Weights of a small image autoencoder: encoder norm layernorm, encoder layers 14.
Rows from block 7 of the encoder of a small image autoencoder, named by matrix and row number. Rows with one number belong to one neuron. Each number is 128 + 32 x the weight over its row's rms, rounded and kept within 0 to 255. All counts start at 0. Numbers have three digits each. After the name is the row's rms in percent of the matrix's.
After each neuron's rows are labels from the 100 images, of 14848, where the neuron reaches its highest value: "top examples" is what is common among them; "patch colour" is the nearest of a few named colours to the mean colour under the peak. Only what is clearly more common there than usual is listed. The data: photos with spoken descriptions (Open Images, Localized Narratives). In brackets: how many of the 100.
# fc1: MLP up (encoder.blocks.7.mlp.fc1.weight, 384x192), inputs 0-95
# fc2: MLP down (encoder.blocks.7.mlp.fc2.weight, 192x384, transposed), outputs 0-95

fc1.63 127:087158179174110133101163198166118141097108190167147159140111120106128128135112125125185153164145168122162104134098159169116073131084165110095103103124168162196190094138099146107153142101145124110205107150134146096183113093166135136146153163110135119120108158037085112137154122124164108117
fc2.63 124:166112115139098102171163122051163109144173099076112120050143152109111134098154101117128098113112096097160134191094105132168159099068149156179161148137075116072106157138111184136152128173074130129113176152152082159084065157117126118113115118166136110153135070123164170125131112108115174132
top examples: text has "grass" (28)
patch colour: green (52)

fc1.293 087:156118116153113066156153104194130130176135170172128159098091148098139128095106139117102105137148118141106161136068133180137130180186158108062150134173130112144178128111124082098080170137144204154109167157105113092146172147131169087109131131155100113129105132075087154129104223125135109102
fc2.293 084:114177144136081089173133165126105165163125097132112096138219135081143151135124102124136157102098112147128096138156145143101170153069133196167115145091121100076090174135083108123127115106113112158144150138109127138120154088170120126075140128169145105170067146166134138115117068137091120134
top examples: text has "red" (39); text has "color" (32)
patch colour: red (68)

fc1.189 096:096163160163127130166102093145110089110122139099152154120131089137153122130163118130091142141114171153119156120111120161108100058146132168135153117102149118190133073078129143139128162121114103114132160116154086078119122113088135083064171112162068135187171122168136108080134176108119130030
fc2.189 094:162075189123111123168146123070160062152083036106162151104115106094194122138162125131127110121123168155081145119155110151097146148135091115106084091119153108150140150124153153101111090113152182108155132181097111117177188138124158077066144128146097122129179159109179141119126107126140108183
top examples: text has "sky" (51)
patch colour: white (50); pink (46)

fc1.6 083:128172129141202157116139145080084189047097172117118104147094130119114177116183099218158116185120082099117158071190115153077131141123141135165104107107143131172139102116203115115135139130113076106108168123116140129103070160134164080168155158127098173114134117155079106189098084130091174117
fc2.6 086:139130164057143134135135105206127125158122090126116081118155143126147138116093118115081116106136073171136156124096137089127122160167141175129161142139179060080149139107158130150140142117116104070147094118212197103069166133077134106111165138094143101116115124083134123138133175102095130209
top examples: text has "sky" (61)
patch colour: grey (82)

fc1.152 081:130159130119128183061154173103160110101088081102122171135102196095148087120115200142139119091114144167107042107117163114135114098095101105126124101132105119149137105157129077075154074129113155185111093222119140134136140163155174130128145180161098060154126141161111128127133131104124142135
fc2.152 092:132128115100095131165108163157122170141162185108118064088130102131141124166103087109166143124209137133154150163202120091127111087142115135112153149130130190099104029090108108146158147130115093106164136049114074130099133180161132112180145084075142194127147087151103165121121103180099137115
top examples: text has "sky" (49)
patch colour: grey (70)

fc1.303 101:146097071096136119114110123124165182109153135119131138097172114146130135103177135105152119088108140127125144141118167101137114130135200102197127074117154134131159131141158113065113083178090100158106160099087132086131103112202125185079171131086021173138144194103122161096088092087049158133
fc2.303 101:108123219099148090132163145138127119146160147198126135131132171163123141177068136109105109151138098112073169134134093115150135137111114121166103135170140158121070164123120076143130174119162112068090089137198144131133120190085130051125127128210163080145119143105146121187200167131152167097
top examples: text has "grass" (25)
patch colour: grey (73)

fc1.125 099:151070194146175178135126155173165086149129084132138134155062114105088122158124097166145157132117168083093128144189139113076109176154157141112174115161160087178152146105098177033141121126113158121141141123124079100158082117096146089155084095086088190092108157117114106125074074113116068150
fc2.125 114:107113129135118174145118201121135110113137120098112195146150080143133115123112153149096043151122085110119176123031096085118115085099138116096079123125097161100156136097129151144085151106143117121100117148061182196204113102121101126141106126053148078129133202180162144101146158097110144133
top examples: text has "trees" (64); text has "sky" (62)
patch colour: pink (37)

fc1.232 119:137107174116134151086114069063099099145107113182083154150139163147153172062102192086095123098131109138148113153110086108104199136089117094109091145167140111054161103116131141171121153165124148071110123118145078167117178097136136053121111092084159098132086138150129116116080121088101121142
fc2.232 129:145117165150159132125117074101156190108166109096104150148125096040122113074159106157125163121151069151119094084145139175162132115141147104145079139165139121183067156186087135122129172136153143105097130103158169178141177083127116133170123135127141162156139119128102122139135141153073114088
top examples: text has "black" (25)
patch colour: grey (66)

fc1.364 063:143123113123216103133144128111125109167120137127075127172084119134143082166138107125110073114130104133138112143113126125161121103120117052076149118142090130108150146134095135127162120142149161124120082128133165157166080126086087127112043163087166168114112138095136144140077156101139080121
fc2.364 055:119113118146111181130084166110148148136120144122137146094167138181138199174159099231107154097184167130105123109177108118160180120168163158086144088163045139149144068124123069089108123138133166097116094110125158102143155129082144195200131128155088159109148112124143115131138080156126140174
top examples: text has "holding" (35)
patch colour: black (56)

fc1.45 114:047114130155158160135110113086133163149076105102143155066118145208145130092163172103117078113092110157136136137159140125105115106182148113099119154155132149091082130138116123148155145117049100131160142132109136161154160131114140127158135154115078158203135130136093103114057143144117136186
fc2.45 137:175170087144111089126154080108099119146167140067190085133094130099059143135119163108128169134123144108112117149078114170180191163093097139102120189092103101153130163068120138115149144207095105143141076131138141149149096054109101158121178154163151091128104154122187126116131136049171143096
top examples: text has "color" (31)
patch colour: red (43)

fc1.151 084:133129147123113190069094095081132140163134107124137164107065091080129122074156147164091108073145185103167151112133149151146155119164147079149146135126079112125131116170136111082137106080160072097110136106121117150112179143075123138195115100143097146143118163122121066168150124102110113125
fc2.151 086:135076128183106126074149124120110100138097159158154110140163133142157139105142102118131124131137097119124118128048111111128199171163179091077112154104129129162119185108116117121132113162067074156080135119103121140136142113118060123120144176156121108140101091078137168142088183088177137113
top examples: text has "color" (32); text has "pink" (25)
patch colour: pink (38)

fc1.178 096:125097136107168165106196124116071143098054124147101170080121118186186140156102112170136125109089114112084159046117138143060134109159159135151103157126121142155126119113150129125122126134087082118137109142172097104163093136113155077139169148157119144111140154125147084053170139129150154101
fc2.178 103:134115131141139111144132188168120154129136119110131148172090157131140159061073183174169162137158115120149171132108146174114117102048166085148137083149133165131143135086128104167126127178125149141148146115121078077143070125062093160154160111114153098103132108089170150089108079098106139116
top examples: text has "sky" (67)
patch colour: white (26)

fc1.139 098:078135161104117148164116150143163177120073140168130054157180114097118100145145111054106132134043115147164139122121217098124126109121110094103089084092097038171150147175150130129146075131193101093162157094115121157126148170169067106102116152130127122150122136077089155101136173174151172106
fc2.139 103:155114114137203125132165107067158175163084187160117120134098139094133129073073139148117156175122114124129140172128108095109120116142112135135152196154188096144089147080101061094105105173092135167076155140150097140111158169154135147109171129142124079080115121131097160088132126164123051162
top examples: text has "yellow" (25)
patch colour: orange (42)

fc1.285 112:122104128090153125136109145167078134175208129147103100138160131147133124123168144076113131122098078157117114121110207129090165162055155129169117130098082111139121072123105156170146119199101145120137125188148075132101124089073136146136094122076132085118138144089067155058147117134173134101
fc2.285 105:116125142079107121141144172104180135143103142116130151095092104140163053086116089029153131148169121132197120146155111143107151069145125109114119097167187162084143160095102108135133106096137144077138105118194085099145188064125145132147119113161163135134147090159124128087150151124087112127
top examples: text has "grass" (25)
patch colour: grey (78)

fc1.71 058:112161140136115128100113164088149189092133086116100140102109103134091097164120152098106099079117141168139101152113107128177123083121106121098099137084130110158074073185162141130144115133150166135163095098176117115120118174111138115150175165100156160171127123143135121174154101120131163087
fc2.71 061:136097129108156151194132084199094151154129122178161123200213086119111113109092143150128141123095148131139090121112117089103101086142111123132140087121099163167148075099116101141086145112176147115121121174101152148140151131169137145145133125124096089126133129079168102159081093141120147107
top examples: text has "sky" (49)
patch colour: grey (80)

fc1.163 129:110145145109075118156123138121129149106157112144122176154120140096161148129081091209146116114176131094144178116141142104155083110151119211115083126118128199163141055163136183103109108140173097079126075093126117181120113197185161094173169138153050161093194143162086134095123139139071171101
fc2.163 113:103104139168157064141089078124103131128171120105148128153151142135155160104095159120146159116059116153123118121114134149104135082125162138101170103174164197114174167163121150117142132104115122194157114085135159102153123132107121173077118146148200081154079068132199172124090158131159108151
top examples: text has "table" (30)
patch colour: grey (72)

fc1.272 126:139092132158105114096176181170109134155131095101138159114128106106177148067129168125108092121153158160187042128128141123135171069058087130136099133088109103108099178174103156109128126127110160153103114123140179151166088134100133136202101168137173033129141197152106138138153160126123109054
fc2.272 132:183088141165131110139111071100087156103116136120131119126111154133156115103183157153155159106189133130075140097135109109183149129135151154133090205143177110131165098070162175052107119068128166133169141145115108172102168135138095076087100118151122147144148103105083136157117126148144153105
top examples: text has "road" (26)
patch colour: grey (77)

fc1.191 094:097076161116150143070057119168089097161139189146129150153080142155141093085122127145107126143101106165141112094141136153138136164080114094130145165126134044123104132176188100143120102140090122075065201137170183169131125132073194121158142126173078162182186123167157096108137105085143094143
fc2.191 103:199158148166100086070176095120120154108110145109105170129111129083175171159147117170130108173091120123046169118130103128110140150162146064122110098153114119136196119098142108150186087123187168103154129173096099129099098167192129158092098142106124149080098101133134128167098130104155145167
top examples: text has "buildings" (30)
patch colour: brown (85)

fc1.30 159:077136151110189195170176168159123133150096106111125153160064117141128096194126141145174144118145174151117193064176097126087094105138150102095158120137125103097156134064129149126145159211163138137119109125106087177133168129139187200138170111082106150042122155112153124123154142095066061110
fc2.30 161:092121146179087106106128097088129155078183184159199114168146115109128107091168084147144120170107102103134085131168066132152197158116163142116137133137101169139102143107133187140093170129135128099112170134122120091099068112071095079169137141134110105132112141165107161128082108148197148080
top examples: text has "holding" (35)
patch colour: blue (68)

fc1.205 128:144074157152106156111191101120115127167138152153094133096126138158105084126126120148158138058111142150113101114067160165123132107112127182101114111130181120174111089182118085145098141115115138116140154160164116148119098140140110093084139087141098130102102172139075101114091127139108105093
fc2.205 119:135072126137130087146094167107079121131161105138141128200118134100123097101138133170112128085173082098146132102151125146099144163122151136142102134138144178093112101094094100091171109094163107189109150154172142164101134043126107143126135158120142191107079099173133110138127142067195099181
top examples: text has "sky" (65)
patch colour: white (94)

fc1.28 071:155178133107118177139106140179086150091103157158161134096062137072069132085118082200139079160102153150111087146170116118126110095165205098067115099106111148197111131124110129154114131092116130078173135161123120096132139142093111113186145134232099124168122128133128122118161162117091140170
fc2.28 056:118143105156135126125132147160038137081119108117151183093126138151164184116138155066127144112114111193182114126113147122135137168118166084115110206103144101141123119155114121114145130171110066090152135108141106098099114180114147113125168119158164162035108164120131147089123118123164180161
top examples: text has "table" (31)
patch colour: grey (68); pink (26)

fc1.88 132:131132139153034128152136164169182113125104132180076147169135111115112123079120170154056119162043117161123115188165118124153165155122093143137135154116135086112117180093094103126074153134183150101075161135154122169132140187140157109077125158125134106167147167103114162117094103126184171150
fc2.88 136:102088110112159126142107126090105105141128153136111101160079168120135146118143147153065126111103052170113202092176151061138089086165144049173124157131143148196081129113150092144148135120157152109092140103090109160087145110199152149120074107111157108119167092183115158178154175121135067029
top examples: text has "grass" (27)
patch colour: green (33)

fc1.60 125:105148144138134157130163150121065139134118147139089121124133166142131159077140167073118140167096114135123155080135139136127087154127098072103149185115122084183143155073189105109072134090073142083141169075172124152182111124093140145113161149167135155108105184124159132165126139142107130143
fc2.60 111:140080159142087082138117142136178105115120152112140138164095088125087177140110099135164112088157163095145175117122169078133145129154193061149146099123130121066113074160117153155129150176152147143128140160135069095128154089167095118166124119093147112144138032122112124133141175110130125112
top examples: text has "plants" (26)
patch colour: brown (78)

fc1.323 073:112109150129119122149103136179142096131177120188167063142149099155137079128130173143095104187099136152125106104141168096114150176125096163153106099178129122176136125093178098173137131134142144161126099099089095156104144168200139126129145109155133117112150127098112130098143160096132105148
fc2.323 063:178102135103129137147095167156139092140143127108142147116144115100121193183165131073103110091099130162121114113102114063083175115150142125055128166139165123144068091131113109142190115125149120120070113140093174143136135123105160153111115127086164113107102106176101118174065149147087083187
top examples: text has "man" (30)
patch colour: black (78)

fc1.149 120:156149152042130151181144078095130109157129159101118186109145109146110118157122110120107146121133163115108149149092121080129106091145107186161094170067171140147153090111075087083132094052118160075151074071088136099156124106155113132120113184140078160057168141153104153146161076119128158121
fc2.149 091:078084117162103147187089153143126139097120143172156101155115120132152120134057162151157150175087101205166106100130137091062125113096124141132084159069106159125138180166127127158162129065153078113105100158164147153054175141149142177127099160084128099105069152161155129129129080121114116182
top examples: text has "table" (33)
patch colour: pink (54)

fc1.243 105:136143084159151131147124124090109150133075135120115151100078118066137097142189144075137115125137137171155141097125201186080119104146136076150121141121134099140091160149155175097129140162129141155017098129134104115134144156158124124160122170100130113159113165139140099080136119143160094161
fc2.243 107:110087121084066109099118035154104191140145107125132096069122084194111138086060179146093107152116124138104130219111080115125189138102143165147161149159105109186114152076124112151109148116125111128232116144115115154090098151124090119138158145168093073169147124120135167116126079107102090102
top examples: text has "red" (26)
patch colour: red (61)

fc1.301 099:185100088114061065127064114133100099169130118085122104170151116131094088124118127186159090137153133122166109168225105130131077097156094204111132075158157091153208078136114077122142178139180138173173128164135131180152104103150133152107106062142101151110147106117133130164117144144126097110
fc2.301 121:122144087125116140126144121154075174120165081161128086091147098140122200105117156115111143129074127174122125075086093111159172123074172106106049137156130153143094128096085118071103108241113130102071110162179155149139094125089131125145111215144127144117082170092153083100134119139155149090
top examples: text has "sky" (56); text has "trees" (56)
patch colour: pink (49)

fc1.122 040:165145116093113142135156126145117092135120101152130182169111107143109177036067112095124102106082097124189079164141169129132144156101135073131135105138119094115107135108094142140135117160134185197108150162127192133135167156096097166099086159120170060134098156062153170105147139112081160113
fc2.122 038:134156096114122158159138138137114096104097124103096147136149135156181136105118163207110085131165115124173119084172137158105216098124091099124191109133101117146130144159085133172122128167092194129093099130108148125111110160047145153123162187069126156067152123086165088114109109129153125207
top examples: text has "holding" (39); text has "woman" (26)
patch colour: black (94)

fc1.67 115:109162218084176135171120151139161164123106135076106117181091108170127137099147120148151107103088052127121157054096181151057086179187089063141150122058153079089150189128122085138108163132161147117122130092159133125126135172143146159157106114150154133120167172119128166105114156144118092133
fc2.67 148:141157169144072080119111125141194173100118089101095119135133058144087077159165133102141115204134199162185106119121122122146145089075175163113085153163163078144127110116126164095078187137129126107127154147140131185207060067138153123122153123073131096154134134145131169139165161174115106063
top examples: text has "buildings" (27)
patch colour: grey (82)