From a checkpoint of a small image autoencoder.
Model: 5.84M parameters, 32-pixel images, encoder arch vit, encoder norm layernorm, encoder activation star_relu, encoder patch size [8, 8], encoder layers 14, encoder width 192, decoder norm groupnorm, decoder activation leaky_relu, decoder widths [64, 128, 128, 128].
Training: muon at rate 0.0019, batches of 256.
Rows from block 2 of the decoder of a small image autoencoder, named by matrix and row number. Rows with one number belong to one channel. Each number is 128 + 32 x the weight over its row's rms, rounded and kept within 0 to 255. All counts start at 0. Numbers have three digits each.
Before each channel's rows are labels from the 100 images, of 14848, where the channel reaches its highest value: "patch colour" is the nearest of a few named colours to the mean colour under the peak. Only what is clearly more common there than usual is listed. The data: photos with spoken descriptions (Open Images, Localized Narratives).
# convs0: first 3x3 conv (decoder.decb.0.0.convs.0.weight, 128x128x3x3, each kernel summed), inputs 0-63
# convs1: second 3x3 conv (decoder.decb.0.0.convs.1.weight, 128x128x3x3, transposed, each kernel summed), outputs 0-63

patch colour: black
convs0.104:120117156137141136165121136099160099131138114166117165115057137135111165138104134100200146141108127129204160114140112164106148103075138147133083172146147121162108156074082171121200100163107152
convs1.104:149144156162116098134154132162097114046174140168119160140155093052077093116125189120130100095121099107064160138130172106105132230149116177155111131119100105114153099140160146141098141128129069

patch colour: white
convs0.61:149119122138132128102070000137136106138145132079122202141140141107208138132085127151143141115174117156098089110139125183124140116113108111219085146135132115125124104110110129137194106135156071
convs1.61:124131130126163080172142209124133102167116143134149129105131122138080089117151087114091150130060160105099146110136130135164079121084110127031117137219121095100153150138110122150239147131150143

patch colour: orange
convs0.63:177150069113179132027105122120113130135096149103103139164093163096152131128150176115139158099092105111050164157114107098137140118118113148187154090188123105085229095095138137194160158102104138
convs1.63:090108122129145167153079161140130100142138093108154138089090102126161155171039092157112112159122162127213138161132095088150118178082111120174086166147090098144075185176056099073140200110107112

patch colour: black
convs0.105:122135132160101107129109165072127036136122080140121165142182105124117145086165133069116112129173056118185090111105121115123111082129106100138044105062126107122119106106106131146045128181174130
convs1.105:156125143161122115164174117089112166089128149143161164122175150079133112141100134101123161152088168123208131133141133107158116125134141073100150164167119152112113115123124135127171100125139119

patch colour: white
convs0.38:115101136067162186133174199145108038113169101095126100118173084106154152089155124084156125176120133157116123100123131102175166099103105115141188116121128098132088139114158154101219048148139151
convs1.38:119208089131170069165116172093150147111069135114144157110157108177098087152168073129138185129079119124136176113099145127095066116139079115084130153156113100156132148084121133192141115055184097

patch colour: black
convs0.62:140137162074214101104150101104128138084094165144104120135170168130162110164200151108139156178093121140197097127092116128143137132094149107162134129134150126190121155069146139112220121132109114
convs1.62:095133138117063142101130164143166120155170168046154114207128103114149147121182170095142040108154100122041171097127134160136138168169067140126122100088108159127137118136108127134117105133131143

patch colour: black; white
convs0.111:112126137132076110198137152115140157121126143112161153151168141125057139143049158122123134116096143102086153081148139092114133120119098106093058128126164125138108145143115047141063177139135190
convs1.111:155135192133146156059142121123157156141104181156136106127125143167144127072170113182127127178108135148127091136159138156147129109171112115171167192109115171104129119121124154103144152150172064

patch colour: black
convs0.92:116073178137107132162148126128101092107119113119106080125143088101117140117101067168037105117104136108189127119145135132151140125183096134161129066132136102152119157164111000120086117152135143
convs1.92:095179116090130085159086125162089109156133119133135140103114138153131125197094130096146170177143105175118122109157115047136115164102158127098122138110115168148162087161210203165138172149122143

patch colour: black
convs0.51:163156127164109143147136051109123101118109110121157199169113131127148105140140123161255097159135162163072121092182118160128143136119121134127111127140154128156134100143117107125110127094095124
convs1.51:184098154150121164159139141104165128061120065118114165128146102126153142156138043143065086134133116057138142134084156149132084108161064136104169138095104101081140157121100099131154153143133171

patch colour: black
convs0.95:105145124142107131171140174071064078132110108155095030154108118101069058141100145150133163146152124115109139107160134104116160109177151160110138137158122116115080155189132144158049084184133161
convs1.95:191106133180099103100125128149176119091124122086175145133114124136133181196163120078124120133106159146134088138057091183115074177136117143124111161106123151144123119101107149104166136079123120

patch colour: red
convs0.28:054140182106067184160119107061163146125083120122165149118102134118138145166114116137129154138117082078131090139129112100131135088145128124087084165110076109081111115119104080097155107139071073
convs1.28:210140117111171138120069212098120140102135099194112128130122114133168096098126169087161149149133132133118169133126149129146130164095137122145178138114133168127158072154172139191089143114153177

patch colour: pink
convs0.29:127132152167133140121119071100127105149167143068137135111029140129175120120097089123034118147099186123131179131127125101145169097123141126180115083110131129098092128131148142124104146152079125
convs1.29:079107126101123135147123139147111109140121150108149100169155111116068166118119111158170168153135075160116030131145148157128132164182172094112181138129129095181124095107142111100164138120173135

patch colour: grey
convs0.80:087070112113133103111148099088122147137105099169107112128188134094019104145206156112103132092083157145159129122128123104123141122106164148084111118083140114196096116102081112169124133142187158
convs1.80:169116152192087137157170136144101142096166130131138123134109157097135149105123133102158098131160093055114172106080128094104117174145118130108128098125116133107153098096147153148092083113084130

patch colour: white
convs0.75:112141161149148133158156096133086104117145121179118141127211170146026124141159159128134112160114068105130152149090131113110122145143163152024099151111147150160125140139118147146121059149142106
convs1.75:153165128125165145114076198122142145164103107043103105144095116126131134138094136161119128119151175135210144121117080128111086122102113141212105123150116122120128112054142166134126176108112120

patch colour: black
convs0.114:117122024128097160074089153146099149117033124023133127127122159133100112107154082118106104122077130109193151119116131164173140168164131128082097140098173154145152149134092150113049149131132121
convs1.114:140166159127186100110176098129101108121189167196115168167115079043122119135143162082116099113155149183104092191163118116082152129063148136157165124096111157174111130195176056139180129154141111

patch colour: white; pink
convs0.90:121127103151136101170109159095124116115166132135119166101122118107115091123087106106103114102116150175176114118153133137141139104145123126082140137110090118156094095106121118142161074115170096
convs1.90:157128121106165084088213082116114132100033114082058159163076142125130114156130131107139173120152128106112110150095175154135107132046124141151143195124115121148157166149125145185090159100097109

patch colour: white; pink
convs0.48:151157127158158134112105061118125171156134106130118165103144165156145097125201177123176112114098084135118153123103079160155125105095146095145099165149163127147089099074137194101228103113146071
convs1.48:135129122123146100165138141111092104117066138149112124096135159095151088139062046135184141136151106070160101119174150091141124155075131163167150115105141106130141127154113068155121089124080146

patch colour: pink; white
convs0.71:135151086096112182132158176154146126142080148119159090126157119161072072119100140101057141079084092119137109136146132146119113156145149100125153163112148210135109123167155103165046112136088100
convs1.71:173167098136096117109112161134113168117127165122114139156137166130128154175152098116138038095152160090160133124107177156067062137082104189121165109162170200160152131115118048096157128155120178

patch colour: white
convs0.10:103112046162123153143087150139142068128100084039190100112181154126183146121131134132141123181147085115112099144097142068110164131135077142124152118114117111120129134156114201095175088089159104
convs1.10:120127155112170111121162085132168124127133127187139164168097076108115070099144109152148133101120170172120109150155169164144123082082116068171136110123091137179171123130138123104123152102162155

patch colour: white
convs0.26:134155141212112134156150117064114179148059115114111135093059142136104086150095126129170137164143151104059084109135127108114135082107108098131150139090140075090146111117090140116040178117139169
convs1.26:136096103102109118106073092132131120080172102184142076119190138083108092097127099104169098138116101095094144128127130134110133140162169108127123102162097188121144129081152098144158146038124209

patch colour: white
convs0.91:134100091146133131057178148143127148112107098061136127098168104096066085106128142144065124089041086112119231128147125111136193119149175107109088114097161118080133176147158133126058153084105165
convs1.91:122166179103111106185103160101096125120135161197049092120079163141166186099141166126151088152124167128127090129157156176091089212141118168138226148129173160138098091098122109115147164109141107

patch colour: white
convs0.6:132156101133105107144102163138124118177179113166139086094199104129166155080150140098049137124144076081157097137099143097122076119064075127140121085127106100110118114105065103138162115133113159
convs1.6:155122102082180125142212093134130104094114136118171118155075145089133151114126093152119135138149102153116091119216135126186100089146147083117160120115124153165181110116129146106117165139123168

patch colour: red
convs0.32:105150135123110131080110116107146127125141130148096024134142127105157147149110127145008114138137081143130133162119152120135126118134120130139182132164149115171150132119164083132122128115019148
convs1.32:117116120121122136108085175148158146112082110136111127126137130119113102097105140167143060111115138094080175148109156109032135219121081158099124150088089134112144150101126124128103116131141106

patch colour: blue; cyan
convs0.47:117137143115158154132133202088162089112109164138107060137108117076201134163151162107059168122171201094042136128130112116153160121136118129198151149182149096171148098178160129130093149120086153
convs1.47:107116117137129117176123047044094107128163068174096152090126070160066131139101114115133081156124156108186136165133120135127108199182130089080146131120146144146105138107055124174127151061147129

patch colour: white
convs0.49:125171139091115152184127171075113094108092143107140161145255121129073108109145164143080126143116105168140139144100137089134118124129122100103090142118128097159126109102119157153133109117166081
convs1.49:134124077096111113119117115175154118148135091116137118133010096144110118135180056118118147167123100083115062123152155181181084122103147109098152125066119137155132158132095104165115141172084168

patch colour: black
convs0.27:107119156129082122119125151055114114157138109127103015141131105123080104108070157093023151128119191141106174115121116107102171095155162160104132145121147096122164088133133090149093130150118121
convs1.27:141166128136166153098201134180147162093137139183176210103138132171168118135154077158155107139149098135136094139106145129139046197107120121147138092134173145159145169176158139120151132100103102

patch colour: black
convs0.45:125154180103113136124151175141150097132122133104126115175170137146178130101072168146113143161107051084219111165110135094097124139134099116175070132135137116168148093116067137135252062129135126
convs1.45:142157163083105087151205064156099107072110118192107137136118102097105112106110133111136160102112193115061194142115131177148147180120137100105147134114105086137132176156166148173083128109115178

patch colour: red
convs0.8:115123126128108112090152129161126136113149118076168067077119146138171088129091109158000131137164119044145140155134132111169128093133097105137143110128112101156171128098154029125140115116087142
convs1.8:095173129108175140138079091093138155105105118173045161150107117060141176173117162141143104123133115195167142131088161112091185136144099221165121151113092138141116130150143188166109154125101113

patch colour: black
convs0.41:117089134080140198135100141170106071148114126112103108159135120144113109179097099092082113145091198169117137095103146154139101208121127175189150162122135232159117119103157100150118112089149087
convs1.41:162119104109084092151089140059180170152150100090141127100139163152063150114116133078135054142139084097095110159154145190088124105182101160105192083144093177125128103148063071103160141153104167

patch colour: grey
convs0.12:121120061147097123099136166119130130130071133123171102139111140113118135097134144083168134143115080164146120136133159115124099138120116116118141109122181111122000128136094138133083151141134128
convs1.12:140149147110176168117138073131091133147131078131098124133131142104096114119092099197109138156101212104149118165112085152137124163115120126118156126172106147164181144116161093066144171140141147

patch colour: white; pink
convs0.69:105138143121127126125136132143136143167072110053133086145145149138140183108154083120093126125174128093086117071137116117141132135162062127136179127099125161115138118177145072069175089108134128
convs1.69:182133080141129106035127124110108084127134208172111151099143147145156114156091092115161160111143165113160127149122114037118128136087154143111093118088106125134158114100202117154104118076137141

patch colour: pink
convs0.37:105115086153117157160090132186147103084077099107118101133237069116135118108103120130193160118105093158151153114113100118089148090188091127190133114129143112110102132104138172109198102071153100
convs1.37:137129130093124095095131100062101122189168140144169112130085128153111147138130121127052040140128127073166060123098113117092096178129105149086135127154126197139156064150122054083120119156095132

patch colour: white
convs0.126:120131131144067122089153060082138134125157099081126139157170087114127108116102154125112113142064146179124097183040129104140149147145154088078106159159108139178108106096126097120128142133118116
convs1.126:084140123145167154134092099122092133132116180106125132111182187114140098137082073153158151177174123115136143095180130151089137087149108131137159087076159123113084106150130114139110108122144119

patch colour: black
convs0.55:140105130065147148060144182199123143127144094081172075155116140153181140118148111123120106160136165076146116118167152189145080156096049137139163126116130181085132125147204145126195148118139157
convs1.55:082145099185079103194157122066188087119147116172130100099149120127184115106145160119136147114148117189146183077127092140112124133204108115134160134090154159143070108139058112140122154121084105

patch colour: grey
convs0.113:136127131132169101151147130089151126113091127082158188129034123129145127120107126105214153113147198146059101131157124138115120132114154140136173128144114135090134109125128188154103161142129159
convs1.113:135159098131119129143067146147140123143168110171148095173161116117151104123141113161145064126078090070078192104119130080082137164166110132050135116138134121128145163073148082126113131159126094

patch colour: grey
convs0.52:139115063136173147102151090186113077132119102076117137192200146141132142113148101096128138127101146075194150172100157138107166119127087159155199109138142127167138159046104126113160134094178146
convs1.52:132123208096121083142179156138135078125142136154132147083145134136122070142156098121103149172105123140055081122196130133129088136105145134070107130099128185141139129143128143117121107160114136

patch colour: black
convs0.59:104108122091195154125166190125122142129114107133124083140129116122114155178149124132143150153154152065101115124148180154178162138104139112188192103154171157148082121135149139128139137105159115
convs1.59:127135133161105050116150160078108118156074115150136182127154106081125049142131131052133123105060118146132102156117111108089114186101124166059119079096067141147200128141159135132129109160095148

patch colour: white
convs0.101:152110028156126097009159109144144170124062094123172112136105143123145175114131141130163152145151122133039092151146103128108102131149102119125181135117124140080065131175148161131143142112121132
convs1.101:120142225109126155161101128126106107154155104124108150118133169174156077144139144103114120101093142117127083117155109184187159123145106173153159116107128136172095105115152106105113104162116139

patch colour: blue
convs0.109:142107159137129090090131192159130186096128147121125073107134133104118140141122123089000130111136125059124098147166152119076134136102146130105150134126139117104166120120171034142015154105111173
convs1.109:095105084122173160115120095072106131142085067154066170101122106152095175101141119165185160138119172126106128112102143074180160113205104118127077128148086120177149081104093159132166135104190123

patch colour: white
convs0.84:130128147100097096164144071160099152146180120175138125092207104089101119153179134143131072125140120116179068169139099118086143126157112126109076133115123146122151110153078134154022155129115095
convs1.84:110140138172094157093151173127112125132075155107157160108143155201119130097082131121164161115079155121137162089122147157134110115088171090155130183127074168125092208070200081102147111082177165

patch colour: black
convs0.125:151150221108112140122109100137095149167179122181082138153138114148122141150147112138130147140155155119092105150104086128108132153131140149148072093151100136156144092099122049177188099148119097
convs1.125:135113060137139170109128140131106151119134102080177122093119166085109151092106121113111062155117123177124090119157180136077152178134131124149189152126153096130092141189178154092094141105164087

patch colour: blue; cyan
convs0.89:107177109214140144110114133130154175106077138111120101118121172160129149174140151102033157138149123155053091164116118103137105109141122118112157122130101112135204104140140108141000116178084105
convs1.89:143094124128137094162099132080116098118180077134137127132119106068082217108081165138174077168124178081219145047182127131146124145160122131141089146119138115134132193076099149115146162110146117

patch colour: pink
convs0.127:128158119152107109109114084089117150122176091109113168128160147139102104153183171118178092136120121162096096121149096134131109142097167129112108155118165143176105102104085208099131138130158090
convs1.127:155110182087101131117110154121109147108101112128109125125108143089098152144117135112164114129108108155120144133144158156107110155101100148180143185148072111115146135166178030175138118174138115

patch colour: pink
convs0.2:130121124145137119057100140126146119140098134063162191147124147103153158089147105081139147120170156101092141059149157127146152065110099121134192122074137106090094129125138036080174075083093132
convs1.2:085102130052093181147157165165091146172165098190079109126120131153132126159144101186130139157116104127094104189138096081136129186113180148155150180155076219200126093134127166126133137183129158

patch colour: blue; cyan
convs0.19:137173134166106113150124158108158134106137144147139072059085147133184111152132152098073128155154164115043093158067126140133101099069091070127098088153085114054104134154089144153096147156112145
convs1.19:174086180117159114146105107050113092081169097155172118135121068111100165177103173136181052158186150122152150122164136113172125129196149193117125086111134091124158104129066165106145130134124077

patch colour: red
convs0.66:118159059134091082116203221105099156126090138098111048142164134111092146114151120140053122109101139169139101114105133104113182107160088146083120125124117115112154103159128111125128160093058144
convs1.66:143117193099140149105139131177132090077121158158125156189125153156120153136095106145154121127112105125098176128114150098089158148077148208133123119098076118138139160122134093116109093111154129

patch colour: pink; white
convs0.58:134143149112134114171123125163099121115165160127121097108148165156219122169105125136122143174172193073104084129113142114128141107113095120231117109148128161115151131125107140157250113117111116
convs1.58:113183177106121096103105159084188102095055101079134113142138105133099146104168168141119127131149042154053147082134149141167164144119158122103082169065022155152104118090132138133083078097147119

patch colour: black
convs0.34:127101123124153103143150157189152128142125105104161110093181140106075141091167139132149094174091177145167142113145159121094137144100152110104179147072149127114066165129115103097164107103172149
convs1.34:125170141175086136177128092114169126095153108166107165141130161156076130138116173077164182150129064110139176095065113136135145176151118113119099097109136148086154104103105126102124138180085091

patch colour: blue
convs0.83:121138129115141105113134151137129109159077136093141070079049125123169100176071127136097132118120133063115113143141156071138101165123139152173095141158121135114154105151153124158084149133080165
convs1.83:146097133138177140153196060077110107098150170153118154155144149081099229145102162095118124139144128132188147112150117153150128108173112085131107099144144103177130144108125166121138127096127159